From a checkpoint of a small image colorization model.
Model: 11.4M parameters, arch unet, activation silu, widths [64, 128, 192, 256].
Training: soap at rate 0.0019, 12300 steps, batches of 128.
Data: 145000 training examples, 10.9 epochs.
Rows from block 11 of a small image colorization model, named by matrix and row number. Rows with one number belong to one channel. Each number is 128 + 24 x the weight over its row's rms, rounded and kept within 0 to 255. All counts start at 0.
After each channel's rows are labels from the 100 images, of 14976, where the channel reaches its highest value: "lies over" is the class under the peak. Only what is clearly more common there than usual is listed. The data: Sentinel-2 satellite tiles (TerraMesh).
# convs0: first 3x3 conv (model.decb.0.1.convs.0.weight, 192x192x3x3, each kernel summed), inputs 0-95
# convs1: second 3x3 conv (model.decb.0.1.convs.1.weight, 192x192x3x3, transposed, each kernel summed), outputs 0-95

convs0.88 [102 132 121 127 141 133  99 145 146 143 142 118  96  80 105  98 128 143 126 139  76 126 108 116 174 143 143 115  85 136 149 109 123 134 108 108 144 106  90  89 154 129  80 182  71 112  99 137 124 109  87 143 119 158 154 117 125 145 110 127 147  90 145 112 133 116 130 167 146 126 151 166 124 148 108 123 144 105 115 111 144 139 143 107 118 119 145 120 109 110 103 179 104 116 128 115]
convs1.88 [106 153 123 157 104 178 198 111 135 138 118 169 186 172 113 136 181 101 173 127 139 109 125 123 122  74  78 146 108 122  83 136 116 106 118 139 138 138 165 145 130 152 155 115 127 162 141 126 139 103 155  94 150 100 147 152 110 100 133 146 138 147 103 131 144 108 133 103 108 121 150 131 110 127 116 140 128 153 144 108 113  89  96 102 118 101 108 117 143 144 177  73 100 160 157 178]
lies over: crops

convs0.59 [132 153  71 154 143 100 133  99 100 138 100 143 162 101 186 122 171 105 142  99 162  75 111 134  98 130 101  93  64 133 128 112  88 115 108 122 108 158 102 130 103 100 125 176  83  87 144 160 111 137 145 101 127 128 138 181 106  92 125 113 154 141 145 149 128 136  91 115 123 113 120 108 111 182 171 164  97 133 137 104 116 164 135 121 124 113  97 113 111 129 149 105 118 120 118 107]
convs1.59 [130 161 144 119 118 115 112 128 122 140 132 142 131 140 122 167 150  89 163  92  83 119 100 125 122 152 148  94 120  94 142 122 199 163 126 103 154 128 140 117 134 112 125 152 103 135  92 126 139 117 100 113  94 104 151 110 142 143 140 137 142 147 153 104 122  90 140 120  98 120 116 161 130 125 100 125 124 164 118 192 121 137  91  97 145  89 125 136 115 115 147 116 106 136  98 145]
lies over: water

convs0.133 [142 143 113 104 137 130  99 151 117  81 172 124 120 133 118  93  99 151 112  99 125 129 122 144 145 141 131 129 156 131 135 188 115 144 104 110  59 150 126 125 118  88 151 143 175  85 143 109 177 112 140 100 174  65  95 118 167 133  84  99  82 164 117 113 139 109  93 104 187 110 137 166 129 146 144 138 129 148  99 114 121 156 161 124 147  95 119 159 116 129 148 164 133 157 115 157]
convs1.133 [181 100 140 121 138 137 150  95 106 147 107 132 112 124 137 133 140  94 134 131 162 100 110 137 142  69 138 130  89  75 138  84 105 151 111 144 121 157 130 135 124 118 120 140 130 146 158 102 118 174 109 138 106 135 122 114  68 104 163 106 133  94 137  93 136 147 123  94 125 138 144 154  94 134 132 131  96 113 129 138 129 158 116 120  70 121 151 118 169 137 133  98 131 115 123 137]
lies over: snow or ice

convs0.98 [145 112 102 169 156 140 130 147 156 134 131 125 110 117 127 143 148 159 164 160 119 134 117 133 124  94 180 159 136 144 123 125 138 117 163 127 160 128 157 131 154 119 136 105 108 156 123 111 127 126 154  90 107 108 142 189 102 101 136 130 196 184  89 128  99 122 128 120 179 142  81 125 112 152 159 114 138 125 134 134 117 102 118 113  83 148 128 157 118 119 135 146 128  95 141 122]
convs1.98 [105 121 148 104 114 158 168 114 145 105 155 113 127 124 112 131 146 112  98 140 137 147 167 128 139 108 165 125 118 129  96 111 143 142 123 135 134 117  95 122 184 130 110 163 157 141 148 153 120 153 106  85 144 107 128  71 123  95 145 156 135 114 111  96 105 111 168 116  77 125 156 123 101  85 115  99 131 179 108 135 149 129 115 115 145 105 130 120  76 133  98  97 132 146 163 135]
lies over: snow or ice

convs0.45 [131 132 172  93 122 159  78 137 108 141 123 127 119 113 136 162  95 132 114 137 158  92  91 110 130 145 160 154 133 145 121 121 118  93 142 146 107 106 119 113 103 114 164 119 170 169 162 137 149 150  89 153 127  91 127 117 133  85 101 164  97 131 102 135  93 109  98 121 105  96 127  93 164 146 114 114 124 125 154 136 154 136 119 102  94 112 115 150 126 130  74 109 139  81 100 113]
convs1.45 [141 148 158 130 148 112 159 141 144  88 125 139 111 157 143 117 145 137  74 125 109 125 174 105 118 113 106 117 127  86 131 110 140 167 161  92 159 148 119  89 135 173 123 113 131 102 124 137 118 106 154 129 126 111 134 172 147 136 128 130 129 137 142  92 112 164  96 133 150 101 117 136  80 131 131 119 163 130 102  91 110 138 121 128 140 164 139 101 107  96  74 173 124 133  65 126]
lies over: trees

convs0.2 [139 113 138 131 150 127 111 124 134 162  97 136 121 146 161 102  90 103  93 112  69 139 117 140 143 137 105 109 105 115 155  98 126 120 102 122 107 178 106  81 134 131 147 120  82 122 134 136 135 141 166 110 101 165 104 152 107  68 129 130 151  89 102  79 146 128 109 140 125 109  75 109 145 101 167 127 153 140 109 153 132 133 167 136  99 101 119 126 170 135 176 104 117 103 140 135]
convs1.2 [142 132 138 158  90 137 114 116  97 119 131 138 132 107  90 150 187 108 144 146 157 109 140 142 165 141 143 107 130  95 138 123 157 130 110 152 151 108 127 112 108 111 142 141 153 128  61 126 125 154 128 112 140  93 165 127 163 161  84 125  86 151 105 172  93 120 127 125 104 124 107 142 136 171 122 147 150  98 121 129 128 148  86 117 149 152 100 135 117 103 100 168 151 129  59 111]
lies over: clouds

convs0.187 [141 121 118 138  52 123  99 133 152 130 124 111 167 122 173 116 126  88 118 137 110 111 126 154 163 135 134 138  93  95 133 117 121  99 126 148 125 152 128 114 123 115 161 123 113 151  96 145 118 140 115 123 114 136  91 120 112  89 103 175 128 121 163 111 129 114  91 125 141 106 119 152 119 158 100 155 122 141  87 152 141  84 113 126 135 137 162 123 153 122 118 115 107  95 105 121]
convs1.187 [ 96 130 144 161 151 148 117 115  89 155 116 115 109 113 132 100 103 108 129 125 107 160  99 112 109 126 123  82 101 139 150  81 109 136  86 133 128  99  85 143 122 111 134 143 118 160 109 111 137 123 133 126 152 140 136 143 156 107 128 138 135 111 112 140 112 134 160 125 131 136 140 129 173 119 134  79 158 108 162 111 168 145 111 155 122  92  97  93 111  96  99 161 146 115 122 159]
lies over: clouds

convs0.51 [103  96 122  62 146 148 127 121 136 116 136 132 118 128 154  97 134 167 100 143 136 134 135 115 161 166  75 164 121 133 158 121 170 120 143 116 159 100  92  84 128 127 108 134 104 120 130 166  80  95 150  83 120 107 113  93 106 133  98  88 146 178 117  94 111 147  81 166 137 114 131 131 169 147 109 140  79 130 114 103  90  99 123 115 142 141 121 110 129 145 143 157 112 105 140 129]
convs1.51 [152 165 126 180 105 138 117 140  96 154  89 116 143 107 129 146 145  98 155 127 132 117 185 137 126 130 108 123 130 106 135 124 121 122  91 200 104 155 127 155 144 122 148 118 121 109 117 159 129 156 113 115 160  86 120 154 160 124 114 142 100 127 134 156 120 107 122  81 143 114 115 108  71 154 125 149 165 182 167 162 168 178 110 160 120 112 112 128 130 117 119 139 117 112 132  92]
lies over: water

convs0.25 [155 120 149 132 161 102 160 129 145 113 191 107 106 134 134 102 137 114 131 164 120 148 132 130 174 109  88 131 126 179 143 132 125 124 115 104 111  85 154 142  87 137 141 109 200 111 127 146 141  89 124 110 107 142  85 122 108 146 105 117 136 101  91 138 149 131 136 141 156 147 127 106 112  97 125 162 142  88 129  89 125 113 156 127 181  80 121 142 120 110 133 162 159 145 127 147]
convs1.25 [137 162 140 118 128 147 108 141 103 138  99 161 143 108 132 118 139 114 137 140 159  97 161 131 129 125 150 127 161 106 137 143 121 122 134 136 153 175 149 142  97 135 106 140 102 136 134 138 118 179 139 110 109  96 126 151 102  88 150 156  91 133 129  99  83 134 123 121 139 100 140 100 128 144 112  85 121 122  99 156 159 117 103 100  62 118  96  87 125 165  93 101 109  84 119 126]
lies over: snow or ice

convs0.87 [166 126 121 121 141 151 110  93 153 106 139 140 105 152 131 121 156  97 137 146 127 148  94 105 156 120 131 145 133  99 161 121 152 123 126 145 112 106 116 143 122 159  77 106  66 139 134 137 129 108 133 107 136 118 130 129 184 164 150 145  55 111 128 136 126 114 142 107 123 164 164  93 111 166 118  60 136 109  97 149 135 148 103 153 133 129  92 103 101 122 146 115 105 131  76 114]
convs1.87 [109 137 134 152 119 116 159 146 120  92 145 124 167 143 164 122 119 171 155 103 111 126 102  98 136 145 115 102 138 117 111 125  99 143 123 133 101 161 111 157 104 144 177 112 111 137 118  98  99 110 133 154 105 179 125 124  98 165  89  41 147 135 110 117 130 143 129 189 106 147 101 163 136 104 133 126 120 122 180 156 101 122 162 130  92 145 158 141 101 119 123 123 106 156 151 128]
lies over: crops

convs0.121 [110 117  96 104 113 134 135 139 112  97 122 114  95 135 132 137 121 122 139 110 127 112 104 150 134 105 137 158 125 183 102 127 123 134 128 129 182  91 102 130 141 177 150  79  65 119 119 120 106 131 154 128 126 106 100  82  86 145 130 112 151 122 136 106 120 115 139 159  93  59  96 155 162  70 150 102 117  96 150 116 116 158 137  93 117 163 131 157 140 129 170 162 117 139 125 105]
convs1.121 [145 148 108 133 122 149 171 115 135 172 121 147 187 125 100 118 121 157 140 114 133 109 162 114 158 135  90 134 122 107 136 128 152  90  91  79  93 170 150 131  61 129 121 134 141 141 121 146 140 149 133 127 152 139 119 169 142 140 146 102 154 179 103 132 121 104 115 137  94 160 145 119 106 177  93  81 143 151 128 174 170 114 112 143 128 125 128 117  89 123 114 128 148  98 118 119]
lies over: crops

convs0.40 [125 163 129 133 131 119 132  94 142 123 137 122 128  97 100 108  78 126 122 153 146 153 124 132 124 125  93 139 121  92 134 150 127 165 136 108 142 145 153 126 122 142 111 113 103  96  98 150 118  73  68 142 109  98  76 133 155 133 135 233 151 134 128 121 147 131  94 147 125  64 117 117 143 148  96  91 104 120 133 187  94 161 154 107 140 115 154 141 139 117  96 160 105 122 113 159]
convs1.40 [131  89 126 100 124 103 105 142 136 115 149 144 139 112 124 145  95 139 125 117  82 147 116 116 113 137 126 115 149 108 139 124 104 139 121 123 154 130 121 126  81 145 173 154 170 127 144 109 133 126  90 111 117 112  94 121 122 150 118  40 106 137 135 130 161 126 122 128 134 119 130 132 111 115 132 180 184 137 161 117 155 103 157 167 116 124 126  88 156 124 138 157 165 140 133 142]
lies over: clouds

convs0.57 [ 83 146 102 128 145 186 114 114 125  90  95 110  74  94 164 154 122  71 105 162 164  97 109  97  93 113  94  62 155 148 140 111  91 114 143 128 121 146 112  98  99 136 122 172  95 171 137 162 128  88 156 147  92 167 126 120 100 106 125 141 158 127 117 116 139 138 130 124  89  96 138 123 123 107 173 134 117 142 106 141 139 119 161 130 105  94 116 139 160 115  94 126 109  96 145 163]
convs1.57 [153 132 129 142 111 124 122 126  72 157 140 124 188 139 108  76  93 153 159 127  84 153  97 150 134 150 124 132 109 129 140 118 146 130  89 142 141 109 136 170 122 147 141  94 157 131 115 146 143 162 160 122 147 117 136 158 128 127 144 109 101 105 118 162 105 120 122 142 135 113 129  64 109 191  74 121  88 117 139 139 105 123  83 105 141  88 139 111 152 125 156 136 146 135 140 152]
lies over: water

convs0.150 [151 105 157 128 104  94 120 140 162 191 117 144 114 121 115 120 107 129 151 124  78 129 115 123 110 137 144 130 126  60  51  79 142 134 125 136  81 149  92 134 134 120 124 107  90 111 140 130 100  93 123 141 147 100 130 117 163 147 144 239  99 129 116 143 187  95 121 136 117 138 152 126 124 126 125 117 127 118  92 110 123 136 143  98 123 154 106 160 140 125 147 140 111 110 110 128]
convs1.150 [ 80 140 157 135 145 130  94 137 134 131 152  75 147 134 122 123 126 158 132 162 149 148 130 114 146 116 111 115 102 131 125 136 100 140 116 123 127 122 154 148  98 148 120 126 175 150 139 120 145 139 132 119 132 148  95 173 136 129  97  38 129 124 157 106 126 116  79 110 159 129 168 100 104 138 151 121  98 140 147 150 118 115  95 125  99 191 168  96 116 140 141 114 116 128 183 145]
lies over: clouds

convs0.34 [136 137 144 159 131 114 161 165 146 123 126 135 109 117 121 138 131 129 157 149 118 113 141 169 124 137 114 105  91 115  93  95 121 149 106 123 170 104 111 130  94 127 145 111 111 122  92 124 100 153 146 135 134 133  74 111 184 160 156 122 109 120 160 116 184 135 161 129 136  94 155 136 111  86 150 131 143 117 171 133 145 136 144 159 122 129 146 127  94 118 104 100 108 135 167 103]
convs1.34 [153 129  61 129 135 132 129 125 152 152 175  97 125 125  82 110 116 172 116 145  97 130 120 147 150 108  69 115 132 121 129 142 126  95 109 113  77  87  75 162 126 150 127 144 128 103 176 109  93 119 146 163  94 110 139 136 145 126 136 182 112 173 129 123 111  92 156 127 138 110 141 103 134 150 120 162 105 129 133 125 150  83 103 127 149 163 172 119 131 122 147 146  87 116 144 103]
lies over: crops

convs0.0 [156 149 126 141 114 119 103 125 100 150 127 156  94 129 134 171  84  91  81 119 136  98 128 122 125 107 115 146 104 132 117 102 147 171 135 154  89 135 123 139  93 131 152 113 126 107 128 122  80 142 133 138 140 145 125 105 157 177 205 144 104 110  95 116 119 133 165 153 125 174 159  84 143 127 166 143 124 133  97 145 112 113 111 159 110 115  87 116 139 144 139  83 108 122 115 106]
convs1.0 [137 107 148 100  98 111 156 144 165 118 126 104 125  77 155 120 125 125 137 109  84 182 143 123 176 111 111 128 126  95 123 140 138 156 179 126 143 116 176 109 115 149 128  98 128 134 113 157 127 124 142 118 150 105 120 110 122 101  78 113 141 149 137 125 157 135 128 126 163 121 124 114 135 109  94  77 138 110 123 113 111 138 127 110 124 144 130 144 111  64 157 158 168 139 170 122]
lies over: clouds

convs0.24 [106  71 109 103 123 145 133 126  91  89  95 134 117  84 138 102 115  93 117 112 134  72 119 176 141 145 102 134 130 152 130 158 102 111  87 119 124 166 136 127 106 164 149 163 131 118 151 145 116 135 124  37 157 109 134 118 132 133 111 111 122 167 162 103  67 105 127 144 109  92 131 162 124 171 164 125  85 121 115 133 147 131 115 116  72 134 102  94 151 119 134 124 123 111 140 151]
convs1.24 [ 97 120 103  96  82 150 139 132 139 131 126 120 162 151 139 123 116 108 158 132 135 118  97 118 110  92  90 143  98 113 125  78 166 133 159 103 118 109 131 122 125 135 139 125  78  78  55 128  96 127 166  68  74 153  94 123 131  96 145 116 139 135 101  98 107 122 110 133 120 188 112 131 151 155 125 132 152 139 170 144 130 139 151 130 132  72 106 113 118 100 128 111 134 127 154  89]
lies over: water

convs0.119 [147 111 101  86 143 150 135 120 115 152  77 131 123 129 138 129 160 160 152 121 105 158 121 118 115 164 143 120 110  72 125 121  81 122 132 124 130 116 138 125 112 141 107 151 117 164 136 165 137 162  94 115 135 100 115 132 121 151 134 163 157 118  95  86 167 173 158 133  97 145 142 146 145 150 111 129 106 110 107 137 135 137  97 179 111 109 105 132 128 122 156 126 114 137  78 157]
convs1.119 [130 128 184 145 134 147 136 145 138 110 182 125 137 130 150 114 116  97 130 134 170 128 141 114 102  94 147 134 153 111 124 140 128 149 146  63 170 137 111 156 137 154 159 111 108  77 127 131 144 106 117  83 111 148 130 119 154 125  80 120 119 138 151 132 126  99 128 128 176 128  97  98 130  75 137 164 185 130 159 101 141 117 128 148 137 144 163 143 117 107 110 152 170 118 127 122]
lies over: trees

convs0.136 [101 117  94 146 122 186 100 137  92 108 179 139 116 143 129 122  90 124 135 119 111 148 118 109 106 126 122 154 100 106  83  88 120 114 137 137 141 116 117 100 130 113 157 127 109 165 138 123 104 105 110 136 144 125 141  94 115 140 123 134 151 163 124 143 118 105 126  67  98 111 125 111  91 139 124  82 137 162 143 100 155 117 136 169  77  97 142 133 135 128 106 104  94 113 152  77]
convs1.136 [161 155 135 142 121 151 136  80 141 169  79  97 164 101 132 128  79 121 125 141 130 121 131 160 132  84  88 149 138 111 140 110 148 157  90 122 131 105 135 142 142 111 143 150 106  83  85 148 148 143 110 150 161 116 110 120  97 147  83 110 100 145 146 134  99 155 119 149  77 131 130 149 108 136 116 152 131  81 149 178 123 108 142 119 155 143 131 111 140 128 129 165 150 122 129 113]
lies over: crops

convs0.141 [129 153 122  83  75 147  72  96 173  90 102 124 165 173 145 128 155 138 132 129 137 117 146 123 119 123  93 149 102 138  93  94 152 139 140 106 127 146 111  83 123 141 108 112 100 111  97 114 102 171 106 152 141 112 105 126 100 159 129 140 137 162 111 140 164 134 120 122 144 126 177 114 121 120 181 142 130 128 104 127 129 127 121  89 119 120 153 164 128 100 140 161  78 128  99  91]
convs1.141 [142 128 125 130 150 117 170 160  70 164 130 142  97 152 145  75 138  55 123 108 118 145 148 124 128 176 165 103 136 100 166 153  93 128 109 138 114 127 127 123 111 133 154 148 109 137 162 150 157 117 154 146 104 117 126 158 138 102  83 102 138 112 107 148 105 112  99  93 120 153 112 175 124 132 105 113 110 168 183 142 129 110 142 148 136 161  88 153 127 130 126 103 134 171 160 164]
lies over: water

convs0.44 [133 168  89 134  94 153 153 125 166  95 139 176 101 144 101 131 164 140 115 111 145 168 142 119  91 105 100 161 112 102 112 112 141 187 194 146 137  99  95 121 103 110  80 149 122 147 110 109 102  98 120 124 146 117 143 128 113 134 142 125 143 180 153 119  93 131 164 100 133 185 147 108 145 105  94 103 125 118 115 130 150 122 114 160 125  99 144 110 106  83 136 140 114 121 150 164]
convs1.44 [114 103 138 145  95 131 155 165 139 106 148 133 142 137 143 115  73 141 148 109 159 120 123 165  99 125 142  88 140 154 156 189 112  72  96 138 151 117 120 123  99 158 132 117  78 145 172 119 157 142 109 142 105 187  63 140 149 137 122 154 133 139 103 133 115 168 110 145 156 108 138 109 122 133 108 176 132 134 118  91 135 124 137 129 169 138 109 131 113 131 125 117 151  89 117 128]
lies over: bare ground

convs0.31 [115 175 128 132 126 150 153 121 118 155  71 151 142 159 138 133  86  72 119 101 155 127 118 111  89 119 108 108 131 169 118  90 124 115 115 158 137 108 120 128 135 137 121 112  82 147 135 130  74 147 173 124 121 118 172 126 137 126 148 111 106 149 156 114  74 159 162 147 116 111 133 110 124 108 137  87 108 145 103  91 119 142 150 109 114 110 104 143 122  90 152 122 106 142 126 157]
convs1.31 [151 108 136 145 139 118 102 124 142 130 170 121  80 127 135 138 151 162 124 123  54 148 144 151 185 116 142 152 122 130 132 174  94 178 148 145 138 138 114 131 122 156 149 122 133 119 153 132 125 123 140 168 138 140 128 117 113 115 119 144 107 112  78 159 155 149 136 133 136 131 106 142 134 133 108  91 128  92 135 131 116 116 110 146 113  74  66 149 101 175 143 155 135 132 133 135]
lies over: snow or ice

convs0.72 [100 125 114  81 136 126 118 127 133 103 130 116 109 132 159  98 139 112 138  89 149 135 119 144 133  87  84 136  78 157 127  94 147 110 113 177 139 156 154  85 162 103 142 153 108  84 134 114 123 133 138 102 111 132 168 139 149 123 160 109  96 175 161 166 113  93 106  86 153 137 125 147 187 164 159 174 166 117 107 162 146 121 151 157 144 104 142 124 125  89 175 156 110 113 148 140]
convs1.72 [132 130 138 119 118 142 156 124 113 193 112 153 128  62 128 101 163 117  98 143 127 138 119 121 141 153 154 130 147  87 146  94 103 142 109 129 144 103 137 157 124 159 116  91 119 143 167 129 145 124 105 147 152 111 103 143 101 116 136 132 142 118 119 101 151 149  91 111 121 126 144 127 101 130 100 117 124 141 150 102 144 135  87  99 132  89 104 131 191 190  95 104 173 146 175 124]
lies over: water

convs0.132 [ 95 120 132 110 110 146 125 136 127 146 131 102 123 146 167 104 106 185 169 146 110 107 113 139 101  88 137 162 121 121 108 118 116 114  96 139 134 115 130 126 159 161 110 133  79 125  67 133 117 130 164 106 107 110 115 132 131 114 146 118  86 116 123 111 141  83 151 118 119 122 134 119 130 104 151 208 114 163 122 115 122 118 130  95 215 172 113 135 139 148 163 121  87 131 146 130]
convs1.132 [139 182 133 136 149 104 155 102 144 150 138 140 127 139 121 124 154 117 131 151 202 129 113 162 104 158 129 155 149 139 124 117 135 102 125 105 129 124 158 158 111 107 142 124 124 134 131  97 112 128 107 149 165 142 107 151 123 166 136  98 171 146 142 144 125 154 118 134 122 129 158 198 111 125 114 137 148 114 151 100 141 128 168 137 148 154 156 143 112 134 129 118 124 137 148 164]
lies over: water

convs0.107 [123 144 108 107 114 123 105 131 147 130 107 139 128 117 131 174 146 105 101 139  98 120 128 144 129 125 116  92 140 113 121 125 115 149 140 131 120 170 134 107  91 131 144 157 147 152 115 153 137 116 104 117 101 149 138 132 165 151 130 155 131 101  89  98 120 128 154 150 167  96 162  80 126 101 125 135 142  71 162 106 149  95 108 147  97 129 131 114  82 129 164 174 106 102 164 129]
convs1.107 [151 148 145 111 179 115 100 153 125 131 180 119  87 199 148 152 106 131 152 132 126 155  92 156 136 147 133 110 119 137 117 147 145 139 152 163 147 108 125 172 130 125 125 121 149 107 137  93 125 100 171 153 177 124  86 116 127  78 173 154 123 139 113 140  94 162 151 141 153 150 158 117 137 129 129 127 137 119  85 140 110 130 163 137 126 131  90  74 123 101 122 104 138 118 108 151]
lies over: clouds

convs0.171 [150 111 118 131 155  88 147 192  85 113 122  78 159 147 147 144 108  96 141 120 114 138 133 139 150 162 126 101 132 123 172 173 116 103  86 148 130 113  95  83 152 102 184 146 141 106 158 132 110  91 161 122  94 111 122 148 123 144  94 109 115 156 129 123  95 152 129 172 103 146 108 144 110 114 135 113 120 128 152 112 135 148  97 142 175 105 115 159 109 112 167 118 155 159 120 145]
convs1.171 [152 121  97 114 126  84  96 129 131 119 140 125  74 120 137 111 135 164 127 164  80 122 131 123 132  86 135 161 151  88  85 108 104 148 126 102 144 143 140 134  84 141 107 119 146 126 135 149 128 152 148 119 149 161 123  97 140  89 167  93  98  80 140 103 128 158 178 128 117  89 161  86 139 128 127 144 188 128 110 126 140 175 119 147  96 142 160 103 135 116 144 164  68 137 120 112]
lies over: snow or ice

convs0.63 [ 98 124  94 141 159 171 126 105 202  88  68  95 127  77 165 145 161  90 176 114 155 102  91 137 146 120 145 121 136 131 117 139 158 137  95 111  76 173 112  95 123 144 134  97 118 104 108 124 164 113 110 120 132 151 152 137 120 129 151 156 129 127 104 137 144 150 125 160 139  97 129 155 118  87  92 114 109  75 105 128 136  96 129 136 104 114 138 150 167 102 150 137  86  91  89 100]
convs1.63 [ 88 109 159 128 156 130  74 125 105 141 160 169 110 138 106 122 153  94  99 137 131 140 169 127 151 130 147 150 119 154 135  88 122 112 131 118 121  89 146 153 124 125 106 153 180 129 159 146 117 129 105 144 106 162 126 150 118 127  86 110 172 115 134 131 122 106 148 131  91 183 126  98 178 138 123 151 167 127 102 118 104 146 111 120 126 100 152 110 117 114  85 118 159 101 152 156]
lies over: snow or ice

convs0.153 [117 102 133  96 132 144  57 136 129 113 121 157  60  90 136 109 151 151 130 127 109 131 155 116 142  68  92 125 142 134  64 108 117 126 129 146 117 146 111  98  91 147 135 160  77  75 118 124 186 104 130 104  94 119 146 118 147 111  99 110 154 166 152 110 120 149 125 172 147 124 139 122  91 101 111 112 101 105 149 118 135 134 106 124 122 104 129 133 127  98 137 131 155 129 141 121]
convs1.153 [133 166 122 160 111 118 158 130 119 128 151  99 186 159 109 139 123 175 100 141 149 138 108  84 146 170 170 111 116 104 169 169  73 124 114 142 110 148 131 101 110 129 129 111 133 154 126 148  88 173 113 141 129 144  98 136 127 136 111 169 122  92 121 145 116 104 121 107  86 136 122 131 140 162 131 140 131 120  79 119 120 108 120 128 111 136 106 144 138 171 121 126 107 110 131 153]
lies over: trees

convs0.83 [124 149 109 100 125 117  91 128 130 103 116 117 109 105 145 112 112 104 161 110 129  84 110 118 143  86 150  97  89 148 108 130  95 131 153 100 110 176 171  88 105  95 130  96 163 114 149 100 132 148 130 148 167 150 107 144 136 112 140 174 114 126 132 155 107 141 118 131 154 127 149 140 131 159 143 115  96 104 123 130 166 140  72 153  93 152 133 106 158  86 117  97 118 147 142 112]
convs1.83 [135 145 140 154 130 115 170 173 107 148 109 134 124 153 134 137 129 103 107 117  96 139 134 114 126 160 112  85 141  93 139 148 138 156 141 147 154  94 131 136 110 146 114 161 107 135  83 158  65 118 157 134 101 127 145  75 114 132 134 110 143 142 120 106 110 105 158 130 134 127 149  83 132 120  88 116 128 134 120 136  83 134 122 115 101 136 145 144 131 145 152 136 170 142 149 151]
lies over: clouds

convs0.104 [101 136 107  88 181 125 110 147 118 160 123 155 131  90 138  61 119 129 181 140 114 150 155 132 104  92 105 145 103 119 113 114 126 108 173 107 133 138 131 103 116 144 121 148 107 135 130 141 156 113 127 149 140 127 139 156 110 134 132 169 101 117 114 134 109 161 113 124 125 131 143 145 145 137  88 117 159 101  80 158  88 113  87 130 116 131 149  88 127 123 161 133  92 111  83 158]
convs1.104 [113 117 127 189 100 137 137 112 158 110 166 154 132 137  83 130 134 106 121 144 152 110  70 129 126 167 116 113 104 112 112 108 128 181  95 123 116  84 158 144 125 142 132 138 124 120 129 160  97 114 126  97 108 117 108  98  88 116  87  58 140 109 141 140 112 108 125 150 118 122 152 157 112  98 146 151 107 125 173 167 129 126 185 141 105 127  82 113 119 136 114 109 120 122 103 125]
lies over: trees

convs0.55 [159 114 144 125 179 157 140  68 130 141 122 117 145 135 163 133 145 110 134 138 145 145 104 141 110 116  81 108 100 112  95 142 144 126 150 135 150 124 129  92 136 125 156 130 103  92 145 131 164 103 123  97 104  79 139 144 108 145 140 169 114 138 112  85 145 129  69 117 169 121 123 127 126 171 166 180 140 120 132 142 152 132 174 135 141 125 160 130 129 113 116 157  91 102 175 123]
convs1.55 [103 108 145 139 115 139 131 106 145 106 102 123 115  98 113  74 135 146 159 116 125 124 118 106 147 144 133 172 148  75 143  81 117 146 103 142  90 126 126 149  90 166  78 105 142 101  95 159  81 151 103 110 113 151 150 132 150 126 131 120 105 159 139 109 169  84 154 151  96 173  99  96 169 116  86 115 101 119 138 110 105 106 107 134 131 140 142 119 169 131 103 112 100 109 102 152]
lies over: clouds

convs0.10 [128  97 159 175 132 127 147 151 139 144 118 144 141 187 138 139 183 130 146 135  57 127 100 148  90 140 182 155  94 124 132 132 110 155 119 127 126 132 104 146 167 124 152 115 109  90 106 106 144 127 109 133 103  86 141  85 131 139 127 108 100 156 158 154 116  91 147 187 101 125 118 135 139 132 131 126 143 160 143 147 136 160 134 141  91 116  93 171 148 158 110  96 121 113 113 140]
convs1.10 [143 131 141 158 140 161 121 129 111 103  87 123 171  88 111  88 114 147 115 136 176 138 160 128 153 130 106 117 112  74 112 148 141 143  84 173 157 119 136  89 101 123 128 140 143 139 128 182 111 120 138 126 123 148 106 136 156 111 147 138 119 112  99  85 108 179  98 110 172 135 139 134 112 126 139 114 102 109 137 146 146 155 129 139 158 108 136 112 104 106 127 128  92 164 150 127]
lies over: snow or ice